{
  "model": "image classifier",
  "dataset": "photos of arthropod specimens (BIOSCAN-5M)",
  "train_examples": 48750,
  "image_size": 32,
  "crop_scale_min": 0.7,
  "horizontal_flip": true,
  "translate": 0.12,
  "targets": ["order"],
  "num_classes": 18,
  "arch": "convformer",
  "norm": "rmsnorm",
  "norm_position": "pre",
  "activation": "geglu",
  "mlp_ratio": 2.67,
  "parallel_block": false,
  "inner_norm": false,
  "patch_size": [2, 2],
  "depths": [2, 5, 5],
  "widths": [64, 128, 256],
  "kernel_size": 7,
  "loss": "cross_entropy",
  "init": "kaiming_normal",
  "residual_init": "zero_last",
  "optimizer": "muon",
  "muon_scale": "original",
  "lr": 0.0089,
  "momentum": 0.95,
  "nesterov": false,
  "orthogonalizer": "newton_schulz_5",
  "adamw_lr_other_params": 0.0026,
  "l1_shrink": 0.003,
  "steps": 5700,
  "batch_size": 128,
  "epochs": 15.0,
  "lr_schedule": "cosine",
  "final_lr_fraction": 0.05,
  "warmup_steps": 110,
  "weight_decay": 0.08,
  "adamw_weight_decay_other_params": 0.05
}
Rows from block 4, named by matrix and row number. Rows with one number belong to one neuron. Each number is 500 + 40 x the weight over its row's rms, rounded and kept within 0 to 999. All counts start at 0. Numbers have three digits each. After the name is the row's rms in percent of the matrix's.
# gate: MLP gate (model.blocks.4.mlp.gate.weight, 336x128), inputs 0-127
# fc1: MLP up (model.blocks.4.mlp.fc1.weight, 336x128), inputs 0-127
# fc2: MLP down (model.blocks.4.mlp.fc2.weight, 128x336, transposed), outputs 0-127
gate.65 075:461500478504485449427555458501496482466539466510560536531477502532474493537582569486512492569458499468495495435518435500547475516498470424553501511461496498501448505468473414328544485415567494510554475540508518480469480499466544514487474508502502549492524487462422467494511508522500491554430513478500495569524505500459594532504427509500542527482491507503497501591501535503472459439566
gate.67 119:459499435524495495506540481425473508414502456454502573524455411481451432508546466536464512436487533438459494496506447432489552485430492515502513400474521539522455498466413476476524474473460527415488508507471431518525516476496535524462496511510446498408530426496523541513497479493502486491469514533534446509497468486559444425497523550517510448506500597504577473531567467481446494509540
gate.68 117:511464550483499489464520422498464488526522483441520476468482523505459480499502537465467463484491501518441515531518438498502451443497495448534462423481425479509530450460508494504449557475514476489484509481481582480458579465461524479445404418502501459531479508453535422470477558429415452663473549500524489564474497488535456520450443485547501488510469479491460523494538578495467523496502
gate.69 119:471503489501546527522444463503544521508470496446539529507584473434541520505495477494492477481501465554536488498529525436401481488487500541592550544486498522421488421492506466567410457586487536509459516512500503457522476503491451568426489495574497503430500504533528491523479524551529559537475509544419465474504483488570496575532462504548538491448507490502551441406557463499489509460428
gate.70 156:437558472474522548533480441540499540512476576550476540502504576493520522442406449551506489484496489513498454548449473504544554500470511563524476501533526429555478494542501532441514530525513438448532470431534513540498484446482457466436509402436495543444445492530498536566437463504545552517492501462420466544504543499473529541420466495400481525497500486499514472508500548468584490492493
gate.71 011:500500500500500500500500500500500500500500500500500497500500500500500500500500500500500500500500506500500520500500500500500500500500500500500500346500500500500500500500500500500500500530538500596500500500500500500458500500500523500556500458574500500500500583500582500500500732500314500500500500469500500489500500500500500456500500500318500500500500500534500500500500500500500500629500
gate.73 157:560499419504453549509488504500454509475480499481472470442515598477476501474496505514449491508501517521553478522496515565543501552547475447552503502518582478485445518484450483516494552541500571410429602448581477535433556496548582475412471516537547594486503522517532509509549482405429518516510471504444486515470477539457527500541520490530500512481460472510493519433443516497556495488517
gate.74 079:501488494501451472413539451501531517481487444552556474476463572563468520496504502480515492487493500500456567488494522522522525555504508494495463529435495551481502486453515484486417557553494499480453524519494508471504422591446496494414475518501538569469450631412488488500496372501505486513446492557516497505496460500577498438509404410493445518479499477545474508501543500513530489517508
gate.75 019:518500500500500500500500500500500500500537500533497591500571487500473500500500500500500325500553500500357516500500500500500500500536476500500500500468500515500500500500500500442500343500500500581402576500500500500471500540500500516500500500500500491485519435500500392500500500500500500500500561441500461468500622549657500500500500500500500500500500500500500500464500441500500500568500
gate.76 029:500500451500655500545483459478520438513500500500580499534499557479488537528500500500504500500616472472500500630500500413501576500500501492531471454519500506500528501417429468488536500500500574500500500471500500564528500505500499500455463500500534403500500500582531501500505617426500500500500503406500500500500479421545505500494462463500500503500474389500500500500453500452520500529508
gate.77 012:501500500594495500500500424500500500500510561500500500500556500500500500500406342352500500500500500500500253500500500500500500500500500500500500648500500500500593500500500500500500500500500500500500500500500500500500500500500500500561500500500500500500500582500500564500500500500500500500500500500500500500500500457500500604500534500546500500541500562500500500500500500500500500500500
gate.78 132:456551486490515489376551518497540511462502482497550436493561478502453498445549531466486488490457530483471522435502466496536527476507552464539454509474579423504469514494531508526455508600400482476425466523461537498472473495470473501529466520554521420545536523439487535520515489532497568440475528420559525436446508510463534456536554518478429521526513533452435448470537479515540547463507
gate.80 147:532511527516468512508468483483554503379500422466551473524512398521475496469508507422540512471493587484515417501521492506498566558468538490520495524463511558532487530460484542505478407422527468524525501488494543465604478485543549476484550513536530560506486506484402545573590530511517489587480456466486521463487512533506580490476518482471529445535498502491489503479511464545560531540475
gate.81 117:491495525483530519491485471450462636542496532549501443458614439507448622482451526503497503477500536501496555523459508482522510467456446505498490494524570514487519517520505475516484502545548476516481486473528560490517472505486507482482465507493508557505608508566542559487501510448473575524496400448540502482494514411489463510500550503485555518568540422535432513477513478509505492595468
gate.82 165:492498536548529552555487478429436516460544489476505500507527514425479558501442484531565566542499565495499588515479501471508506528476533506528499500524538489523461535432595492501500552527563496510514549497505434516459486469501450503536581493491536454543525477487490459501458543503516529540505496516503621556503557505466522485498466408502501540522509497511543527577522533554498648432463
fc1.65 067:506503481448501562515499494466477408501466533485507501475610505499498499454456376502491470486509478500501512474496507501500506513555508498506551509490472503417571571531498503584621514570495514512509413499477538550534481468602475449468490482503551442516500494585499486533473493551563504491473395525558447480490500399484419522516520544468505482502532500511533531500482499542495509516500
fc1.67 114:527464452446543473473460513523474511487502537398489490534560437500541522465503468505486490527572507465446486501426478559498495465515475426549476561513499553606456483543528485482503527543527429586555491556509497423550502489522437569550513453523502470484457636494483505478509468514480494491465500547470529494489512545591505517507473546521461486548494494492517421467479456434493534539538
fc1.68 115:491590569416464405452479466458546429503477541498491472538442485466476530513503489457516478440530482439479518478527492479471479427479504548524476463519495411516484515513493466509481499466453510498496487505512515491504524536536472496506546483525525590492552464552516519589477527503400499467461488485434517472472503500514496498553416488515419472462532443530460411454463475542561438393500
fc1.69 124:490564476445491509498504471512515560467512383506470610519417467526480506497551559499487418465453513519499494541473565484472511441427552518494490464522453491510517471536469497553502519556514488480431492467456455488498439498505544479509524447445501549526467585429495462573581508439493569527560514553422537496528543483477478530517431514471512464502507517532450460502565544503527514480449
fc1.70 153:419435540564503483457498464489471562532558528611407446528447512572514508487494569502503478469558504500542509508482462478513558501497503513564478458449553534539479452502545464481499532483466415554468462537485530522586485511528499490496526505471510488546519581503476549542444426468503524520490509520443483443452442485558483490485538575506554471500486561519482445526506576411506505492506
fc1.71 008:500500500601500500500500500500500500500568500500491500533500500500500500487500500403500567500473500500500500500500500500581591500500500500500522500500500500513500500500500500500500500500500500500500500500500500500469500500500500607522500500500500500320612574500500500500500500500339500532362500464500500500500500593500500565500500500500500500500500500500500500500656500500500446500587
fc1.73 178:423517516507507513483472487472553492509545510495485506472496483501429514485490513527491472380449605491462495528448491494468534429530455524410440466512489486560534545511478517487469539525495471526537441483500573504489511483527502448477443465564461532573568499504508494478438469500514404564473500501509498576493485446515485467457501499542519475510482565591496515393548449449514586483459
fc1.74 070:502432548475428466574470561488444498492526517381491515495490487494525506505464499482545502526496511392506463532529487477502476474543514499500489472481435496537500425493461528589549496498453490519510444500508510500505494438497447524457458443457490472557501370471495508422566618501488493523515504443499443506503516455453505512478448531462493494440432469488504481512448517399457474527493
fc1.75 022:545500500500500500500553500500500500500500498464545500500411500482551465500500500505500568533500500634677487500516444401500481500500500500500500500500500500500500536500500463500500500500610495430542450500500555500500500500500444500500498498500405515559500500500500500500500500560515500500468500592500500529500474499347500526462453500629500500515500500500500465500554452500559500442500
fc1.76 034:500500499500430356423500500541500703493470474500490500494527469500515500500500500505473500500462500484471544348500480576500451500500491505500504570497445500474462476499505500512552500499468497452499500507500500500452500500500573430525500500500411578541500500500501441500500477525513499500500500515529543500598500513433500579480500555455500444490500500482500479460538476545500523492500
fc1.77 013:499500458500511500500500500500500500607500532500571500500500500500500500500500500500500477484500500500500500500412500500500463500500500500500551500500500500500500500500500512500500357389500476562500500500497500500500500500587397688500526500500500443696497500500500500503500500530500500500500500461500500500500500500500500500500398500372500398500500500500500500500500500500500500500500
fc1.78 141:474541537487431418471505441512496469484463484499500472498506518490556469573528568514518545447447496444509505541475507510506526554439481463505486465501504500471486462435509526495493562465502495535554475503633525498532506453532541526474477425508493424497490513604438451494502518510495489501520525401459515508504505450525460474500436430613487465486493443545451544511478493416532521477588
fc1.80 146:501476485513492467502510429449486353461499493483467570512506477483468505491515458414431511573444520405465477506534531446503562503475415473486412499452504528517463571499508534574514506565428467491517497518489475494536492446492541461514459480496443486458492527520486474533531541500502540479492508429457463500435510544488505536520588472497546498517450532582430528482503488470579518505530
fc1.81 108:495530521429491477505529556363510443514436558489541527439385505503525517557494501476514493525491467485527523514479561483517526463496535498452447514502496447509456477467512484487544492502442452504507565528521498489493507510462509544648487454489428523535531436499541506469481510482449432430511557497481510525488508503468518512484460512517551444550489454452435540438497470417480524473576
fc1.82 150:463552562522463526457510517458523453506525444481487391526479440492508564468524439498502434490496508503489493533467498565565417489507434451503463452543516493474509545547486529448528558523565515483535483521440512460505524513484530460469497426452549447574503511603519461427499518490517432492470523526557487456454461447473556494501511520580412505541507481440491437437517535514495504494548
fc2.65 063:498595545500524520490475520449406503523453511493552500503474508498507491584520499448515499497501494466500539435498529455501560500619501438631499471498486483468500503517516445440525497486595499499498421431520491456542511498486501530551490498527501539536495470631462502532498497498513415539503504514534525505412489502512495505556519502516567523468503502523500507585493510451504454418435
fc2.67 127:428536491523467499482441502513465477505473543496506520501506502518496495485533467531501524509532453513491515425449514475452488504462475495532591498527499505494530520516508501497502376464516506477565472497487534499505499529518491498383473564474501528516393491463510530495510495543527491505519550469544427398596479480519587500530381504452506579510505503524497551495450491445621526439469
fc2.68 115:521526465562486484472550513456515518524511508443500542434443460510587492503548469497547427541452468535506502594537484532509450496434571490490526500424439558498494505498498464500504519531466537480494451563496511503508505456499502556518496467503609510441509522455512526452573550493505489482507469519433464490521492525473514513522539583517464510499365463544447452458547569574541454505451
fc2.69 123:498484511462492540445427421525429494473546467512483494526524500521530497478376474548548464553505564507507537495510519456489466545468554505470488504520479511489410498494489584566480543443481486499397510543506467504508512428462418490503538483526539497515515578477564577465538466473511467500502516476429585502515502500499477487477473479528494489533524458446502536491543456524586378496524
fc2.70 143:602479499523488562510528502505477542502501476452515547480512528522500507524521507516503565509565462519548506495486510474509494508449488502510511432531461381501482521517523496523540501535571523466436497447569482442458525479521476514453535528582513420421497514500500448494573521503450467500502492531494372470497475548425493441531459504444484587503508493412484494510539433489466613487497
fc2.71 005:500500500500500500500500500500500500500500500500500500500500500500500500500500500383500500500500500500500500500500500500500500500500500500500500500500500500500500507500500500500500500500500500500500500500500500500500500500500500500500500500500500500500500500500500500500500500500500500500500500500083500500500500500500500500500500500500500500500500500500500500500500375500500461500500
fc2.73 171:512476534503535538511506505469453462489522477505495504482560514499498518525517483517463510492497555517500521525495507460553472529474471464528493487477503499478562410502539496589501596531506496549518545495500488598464489491573482504545482539396479605531469549499472594473540514483431534566526584499503611543491498457534531480467582517428546530488511516505540500543425524509496508494608
fc2.74 074:483467543498497620501500491487500538629511510503501494516518477505504530501517490501487473497513500525514519507499475488482499471501446490504472614452432494503497556512526492332444499567525505489484560520506617504431500550458531477578528561494405500532520574514367506465526426519483502520511490501501522477489557536515493536477504491483547481496506497496508500494500496455535504513462
fc2.75 013:500500500500500500500500500500500500500500355500499500500601500522499500500499647500500500500500500500500500500500501500500500500321500500500500500500500500500500500500500493500500500500523501500500500500500500500500500500500537500500499415500500499500500547469500500500500499767500500500664500500500500520500500500500500500500500500409500500499500500500500500500500500500500500500500
fc2.76 025:500500500500500500500421452495444500500500500456501500499489447481500500500512500500500500500500460500500500500500480500472501500500467500384500500632500500562514441500500500500500500275497500472421500500500438500500500500500500533501500500498500500500536454500502500500500500500546500493501553500500500500500509542500500495500393500500547500500488500500525500467711500501500611500500
fc2.77 006:500500500500500500500500500500500500500500500500500500500500500500500500500500643500500500500500500649520500500500500500500500621500500451500500500500500500500500687500500500500500500500500500500500500500500500500500500500500500500500500500500500500500500500500500355500478500500500500500500500500405500500500500500727500334500500500500500500500500500500500500500500500500500500500500
fc2.78 156:528404491518508487493502496485506496529480493501475476477502490477500505526460500447551560502515477605487473475496554501519493476485520511515476537536494492495550384580472462466574495493404450472507498487459536447520545532453447513490516517497491501408583502512500495519451497453472507548466611507494504496498451466463502477524510451337500479562481526463470513557481502583557510525438
fc2.80 146:503481528522445506528520475492434497519533516525461493546431534539545549537441546500533467503596438520518479497440486470482433511451525467406488517453499529507534497596510584478451551503458532493553504497600544496445394492508565508480477448550531534495480524509504512498486494542628559485487525434450507518487463512547493476518424506536493522503502436466497556539564520486502510477502
fc2.81 115:413488567536560486499574507567521526522378470427529514500512507531498503515471523403526495511505483520472522507493461394505486452448489498503492492517493459481566509500555505498493525511501511489454491547582498559493522533501493538439499474467596583486457438534494521472527559527526500509573491481448498473495519476517511460538513467446542483489463509486502493495392464535608461450430
fc2.82 160:545457474489450523539521452509541570528522494466512481467538505607517481503527541496502560526521500583509508507486513494494455459560468503475501403451559545474523513531590511603521496564576493406522500507488489502453464489439497499501527513477511520491473497496501488434520564500441522554515495506441478477498511483490475463489457500420599572444506501535512492356503527511533490545489