Weights of a small image classifier.
Training: muon at rate 0.0089, 5700 steps, batches of 128, held-out accuracy 79%.
Data: trained on photos of arthropod specimens (BIOSCAN-5M), 48750 training examples, 15.0 epochs.
Rows from block 8 of a small image classifier, named by matrix and row number. Rows with one number belong to one neuron. Each number is 128 + 24 x the weight over its row's rms, rounded and kept within 0 to 255. All counts start at 0. After the name is the row's rms in percent of the matrix's.
After each neuron's rows are labels from the 100 images, of 14976, where the neuron reaches its largest size: "responds to" is what is common among them. Only what is clearly more common there than usual is listed. The data: photos of arthropod specimens (BIOSCAN-5M).
# gate: MLP gate (model.blocks.8.mlp.gate.weight, 672x256), inputs 64-127
# fc1: MLP up (model.blocks.8.mlp.fc1.weight, 672x256), inputs 64-127
# fc2: MLP down (model.blocks.8.mlp.fc2.weight, 256x672, transposed), outputs 64-127

gate.357 170 [145 128 131 128 138 152 146 158 130 175 138 114  95 122 111 138 129 161 131 137 128 101 154  91 128 166 128 122  95 154 121 138 120 125 110 147 153 152 139 175 131 131  95 158  92  90 116 137 122 147 103 134 106 113 137 156 105  73 142 133 132 107 156 107]
fc1.357 171 [136 141 134 146 127 130 129 156 123 152 126 123 117 142 135 148 129 138 114 144  91 112 138 103 114 173 186 137 113 126 138 214 154 116 108 124 162 127 115 129 131 112  99 121 166 121 106 144 130 114 117 108 145 162 102 134 106 128 121 138 158 129 133 121]
fc2.357 150 [114 121 115 127 143 120 111 126 126 151 119 147 114 127 117 127 116 114 151 120 156 144 101 138 140 127  96 124 127 127  96  91 127 139 109 123 147 127 116  67 129 135 155 130  99 128 201 133  70 128 121 113 121 137 138 117 142 132 163 120 133 126 141 169]
responds to: order Lepidoptera

gate.540 034 [133 114 128 135 128 129 130 129 118 154 139 172 128 127 128 128 126 128 128 128 118 128 130 103 125 152 118 132  89 128 130 108 112 132 157 127 129 115 173 127  70  70 126  89 108 129 130 119 127 159 143 127 129 128 128 157 118 127 154 161 123 127 118 161]
fc1.540 039 [125 131 128 128 143 125 122 131 128 119 143 128 128 115 162 128 127 130 125 127 129  81 155  70 127 220 127  31 125 123 128 143 129 109 130 129 118 213 118 127 130 128 127 139 129 127 115 128 192  81 177 128 128 111 128 123 125 124 134  91 128 128 128 199]
fc2.540 030 [128  81  45 130 128 154 129 125 125 118 127 128 129 129 126 127 123 134 128 106 128 128 129 129 174 129  97 128 128 122 127 128 129 130 128 128 128 193 128 128 128 127 128  74 146 127 136 125 129 137 150 128 134  90 155 128 130 127 133 133 128 128 218 128]
responds to: class Collembola

gate.582 166 [134 118 162 139 103 117 106 129 141 158 122 118 151 147 132 102 122 127 127 156 171  78 108 140 122 128 168 113 108 157  96 160 102 126 124 114 125 131  86 115 100 117  98 128 160 137 165  91 136  99 151 142 115 133 100 145 140 132 124 150 140 129 133 117]
fc1.582 168 [115 126 111 107 122 156 121 130 101 150 153 127 117 105 131 114 158 125 142 124 115 169 128 110 132 172 131 126 132  98 132 113 143  97 169 119 123 122 113 168 148 147 146 115 127  94 110  91  77 198 133 121 170 135  73 148 106 136 135 127 131 116 118 164]
fc2.582 185 [ 89 107 123 102 173 110 128 140 113 123 140 161 127  72 105 136 119 124 111 129 117 130 159 102 123 147 129 137 126 120 124 148 141 129 129 163 123 110 121 126  66 114 109  80  96 155 130 126 140 119 171 106 131 127  92  96 109 110 106 179 113 149 116 144]
responds to: order Hemiptera

gate.166 035 [126 128 128 140 109 104 128 107 128 128 128 128 105 128 128 128 128 173 128 116 138 128 128 128 128 128 128 115 129 128 128  86 128 128 120 156 128 130 128 130 144 128 225 136 128  77 141 115 157 128 109 128 137 128 151 128 185 141 128 110 147 128 144 128]
fc1.166 040 [132 175 129  75 128 144 197 128 128 128 128 128  99 128 100 128 123 181 139 150 107 128 128 119 126  95 172 138 128 128  99 128 140 128 128 128 128 128 119 128 146 101 159 128 116  84 119 128 128 128 128 128 146 128  95 128 159 128 170 122 147  45 128 121]
fc2.166 031 [128 125 128 128 128 128 127 206 128 128 128 122 128 128 128 128 128 128 116 128 128 128 128 128 128 128 128 184 128 128 128 128 128 209 128 128 110 128 128   0 128 128 128 128 128 128 128 128 128 112  54 140 128 128 128 128 128 128 179 128 128 128 118 128]
responds to: order Lepidoptera

gate.5 141 [ 98  95 141 105 121 135 128 127  79 180 133 123  76 119 105 164 120 143 132 167 112 122 119 138 120 158 137 117 149 181 129 111 102 148  80 128 131 110 128 118  86 150 106 152 121 215 172 131 123  85 135 102 145  92  91 109  90 166 116 123 111 157 127 141]
fc1.5 141 [192 147  98 146 118 145 133 133 132  45  93 115 113 131 106 140 132 137 109 112  93 145 131 123 136 128 138 111  86  99 128  88 108 131 108 125 149 128 126 161 113 159 121 162  92 119 105 122 125 144  79 103 124 124 159 147 128 151 153 125 111 210 135 108]
fc2.5 136 [130 126 199 127 162  90 144  83 121 134 150  97 103 165 168 125 140 153 123 128 126 122 120 143 137 129 129 104 126 124 129 122 134 119 111  97 173 126 124 151 142 116 105  83 116 121 107 117  84 105 174 104  98 122 126 155 100 132 128 116 130 117  74 140]
responds to: order Hemiptera; class Arachnida

gate.306 181 [134 122 109 152 121 108 140 124 109 119 158 125 147 116 126 150 124 159 126  79 164 136 118 116 143 149 116 161 124 132 138 103 145 147 124 119 130 113 108 154 181 136 164 115 147 151 127 134 102  99 101 161 113 140 157 132 134 114 128 116 125 109 113 129]
fc1.306 182 [118 103  93 143 127 131 136 106 111  89 101 151 138 154 116  88 125 128 104 134  99 123 124 122  68 128  95 174 141 153 144 131 131 115 122 128 131 176  88 134 148 132 133 129 122 108 103 125 140  78 117 133 128 155 101 126 144 106 139 103 162 137 126 156]
fc2.306 181 [103 137 101 121  43 128  95 169 123 140 115 108 108 123 123 144 125 110 123 104 127 127 170  76  84 129 141 129 175 131 132 153 136 121 106 122 128 116 152 132  88  83 153 165 125 126 142 103 129 130 155 146 121 125 143 131 110 130 123 129 117 139 136 154]
responds to: class Collembola

gate.394 166 [127 115  93 130 111 101 140  93 128 101  92 142 144 149 122 120 123 160 119 157 130 154 107 129  95 183 139 132 155 155 130 169 105 126  84 102 149 148 128 182 156 147 127 145 168 102 109 137 176 125 104  95 125 135 123 138 128 100  93 122 126 133  96 147]
fc1.394 182 [142 130 121 121 167 137 131 128 115 139 148 119  81 112 110 153 155 110 145 127 112 152 137 123 174 110 125 107 127  49  97  87 146 111 129 160 117 160 131  85 184 138 138  74 102 128 147 138 100 142 122 129 104 143 151  87 107 175 147 134 112 136 132 121]
fc2.394 166 [181 100 128  90 176 158 159 123 167 157 163 141  86  89 119 123 115 122 140 135 159 116  87 125 143 167 116 180 121 158 129 126 145 130 134 121 128 171 132 182 138  91 102 132 162 121 137 125 139 191  60 123 126  98 133 131 129 172 118 156 146 121 140 105]
responds to: class Collembola; order Entomobryomorpha

gate.370 016 [128 128  27 128 128 128 128 128 128  42 128 128 129 128 202 128 128 128 128 128 128 128 128 128  95 128 128 128 128 111 128 149 128 128 128 176 128 128 128 128 128 128  88 128 128 128 128 128 128 214 128 128 137 128 128 128 128 128 128 128 128 128 128 128]
fc1.370 015 [128 128 128 128 128 128 128 128 128 128 128 128 128 128 128 128  55 128 128 111 128 128 128 128 128 128 128 128 128 128  99 128 128 128 128 128 128  97 147 128 128 128 128 128 128 128 128 128 128 128  62 128 128 128   8 128 130 128 128 128 128 128 128 128]
fc2.370 006 [128 128 128 128 128 128 128 128 128 128 128 128 128 128 128 128 128 128 128 128 128 128 128 128 128 128 128 128 128 128 128 128 128 128 128 128 128 128 128 128 134 128 128 128 128 128 128 128 128 128 128 128 128 255 128 128 128 128 128 128 128 128 128 128]
responds to: class Collembola

gate.47 032 [128  89  34 136 157 112  94 127 128 129 107 128 128 128 128 128 128 119 128 128 200 128 128 113 128 128 171 128 128 128 128  71 128 128 128 128 128 102   3 122 128 111 150 128 128 112 128 128 181  69 128 148 128 118 128 128 127 128 128 128 103 116 128 128]
fc1.47 036 [128 182 148 128 105 153 169 128 142  69 128 146 128 128 128 128 114 130 128 128 195  64 120 139 128 128 128 128 179 144 128 128 128 131 118 113 139 151 240 255 157 134 128 100 128 112 119 151 124 143 128 125 128 135 122 128 128 128 128 124 128 175 128 128]
fc2.47 016 [102 128 128 128 128 128 104 129 128 128 128 176 128 128 128 128 128 128 128 128 128 128 128 128 128 128  61 128 128 128 129 127 104 128 128 128 128 128 157 128  46 128 128 129 128 128 129 128 128 127 128 128 128 128 129 127 128 128 128 128  51 128 128 128]
responds to: order Hemiptera

gate.58 121 [122 128 103 128 167 117 113 107 136 126 155 173 123 109 134  88 105 132 133 131 144 115 125 131 127 128 130  82 139 145 120 182 184 178 115 128 124 173 123 137 135 155 134 127 150 126  98 110  96 122 108 122 118 137 140  99 170 140 115 161 152 146 128 161]
fc1.58 116 [108 109  80 129 115 125 142  90  76  98 129 103 110 137 149 127  92 133 142 124 177 120 131 110 171 147 128 128 131 102 155 138 132 147 125 178 102 161 103 133 143 116 150 103 153 130 131 103  93 101 203 119  86 135  99 119 154 160 177 123 100 152 159 170]
fc2.58 112 [123 186 131 153 137 136 131 138 103 140 126 169 153 158 157 142 131 128 164 123 134  87 155 132 117  88 171 118 142 158  93 103 131 132 125 118 137 105 169 139 112 145 132 137 129  87 138 118 156 109 193 128  86 140 131 117 123 118 131 116  99 140 130 128]
responds to: order Lepidoptera

gate.265 147 [133 113 108 127 110 172 121  71 126 121 107 128 111 117 143 153 140 182 127  96 113  75 120 123 153 155 163 149 126 118 123 142 139 118 131 116 134 133  97 132 127  55  95 159 133 106 132 127 116  97 105 137 121 124  71 161 128 154 122 129 174 115 126 152]
fc1.265 149 [115 125 128 106 135 207 119 152 168 135 141 128  55 148  90 122 121 130 130 152 101 146 151  86 126 118 117 129 126 125  93 138  98 101 127 134 147 105 128 124 126 152  93 131 116 123 122 143 171 158 111 103 161 123 111 104 127 111 142 133 141 127 131 143]
fc2.265 153 [113  99 101 135 130 168 139 130 135 174 116 104 188  88 126  83 136 156 148 111 144 127  83 122 128 134 130 127 130 137  86 159 122 133 105 128 123 149  98 128 137 133 144 136 122 124 140 115 132 158 121 129  89  80 123 146 132 154 149 139 144 129 156 111]
responds to: order Lepidoptera

gate.419 060 [128 129 113 142 128 127 122 128 158 128  94 128 128 136 128 127  85 128 153 144 128 128 129 128 139 129 128 120 127 155 127 127 127 182 128 123 128 127 140 144  98 103 128 124 128 128 129 128 160 130 215 128 110 116 119 129 128 128 128 172 141 138 131 132]
fc1.419 066 [125 131 134 118 117 114 125 128 125 135 128 158 149 168  84 139 152  33 127 115 128 129 128 127  83 197 131 116 134  62  86 115 124  61 116  91 164 131 143 122 128 144 138 129 133 128 124 127 115 135   8 131  53 133 128 129 128 106 136 196 127 138 126  66]
fc2.419 047 [ 95 128 130 124 222 128 176 127 128 130 129 128 128 128 127 128 127 206 129  64 111 128 128  81 134 150 117 129 117 112 168  74 128  98 124 149 127 131 189 128 134 255 132 215 129 134 107 127 128 135 128 125 129 121 147 128 154 129 129 128 128 128 129 128]
responds to: class Collembola

gate.631 154 [ 97 129 122 147 137 102  94 170 128 158 129 130 141 132 183 169 173 124 123 148 156  88 128 138 118 107 184 156 141  75 128 169 161 168 133 115 113 136 108 179 135 149 130 100 134 100 133 105 129 120 135 140 152 120 111 129 139 114 123 107 154 153 146 141]
fc1.631 144 [131 124 114  84 107 147 169 126 138 162 123 147 127 100 158 152 131 134 124 105 129 120 161 111 128 107 128 130 138 173 127 177 129 136  91 103  94 135 145 128 163 140 140 156  92 122 141 115 120 141 167 114 185  87 116 142 118 117 109 154 128 118 196 141]
fc2.631 151 [129 115 135 117 145 148 127  68 159 118 133 130 123  94 119 110 141  97 120  90 115 136 155 134  71 113  99  89  78 108 154 148 129 114 136 131 142 162 131 118 137 105 134 106 152 154 110 149 160 133 141 110  74 126 185  94 141 136 140 130 132 126  91  92]
responds to: order Lepidoptera

gate.113 167 [123 120 119 174 133 134  87 129 132 126 115 142 161 116 149 106 108 105 165 125 145 133 133 135 124  91 108  84 116 185 130 113 129 128  94 121  70 124 142  77 181 142 126 107 118 119 134  91 144 156 123 117 134 126 145 129 130 151 118  98 134 132 135 140]
fc1.113 162 [134 138 117 133 187 120 123 127 171 114 120 113 104 119 157 131 141 129 121 101 160 150  82 164 109 107  97 124 121 139  56 151 132 147 112  95 118 133 119 137 124 179 143  76 105 133 173 137 147 133 127 116 148 103 150 123 127 215 102 144 133 132  75 178]
fc2.113 161 [ 98 156 171 126 130 183 138 129  87 141 133 116 145 105 116 100 116 122 135 126 135 159 110 142 135 122 137 172 140 125 116 172 140 128 151 132 139 117  65 146 136 137 179 136 124  97 135 142 124 100 107 142 117 121 126 171 117 129 126 128 153 112 109  80]
responds to: order Lepidoptera

gate.457 066 [130 129 129 148 128 131 128 161 132 134 110 118 129  92 100 133 108 104 128 147 137 126 137 128 130 125 182 118 122 127 118 166  53 166 127 103 118 138 127 188 151 150 122 128 127 128  72 135 131 128 127 145 134 131 137 130 130 126 122 104 106 118 204 122]
fc1.457 077 [129 129 106 127 133 130 165 165 155 135 109 128 176  86  97 132 121  69  89 120 141  87 139 122 128 129 129 115  86 128 100 143 117 129 123 121 133 150 129 205 154 111 134 128 100 112  81 132 139 155 128 125 178 141 112 122 146 114 129 134 113  91 176 117]
fc2.457 054 [129 129 145 129 129 134 129 132 129  91 188 127 139 147 143 127 128 128 127 128 168 136  55 134 128 128 126 127 129   0 132 127 127 148 135  85 128 110 136 128 128  91 126 118 130 130 148 123 127 128 124 126 187  73 138 100 154 130  52 128 131 136 109 162]
responds to: order Lepidoptera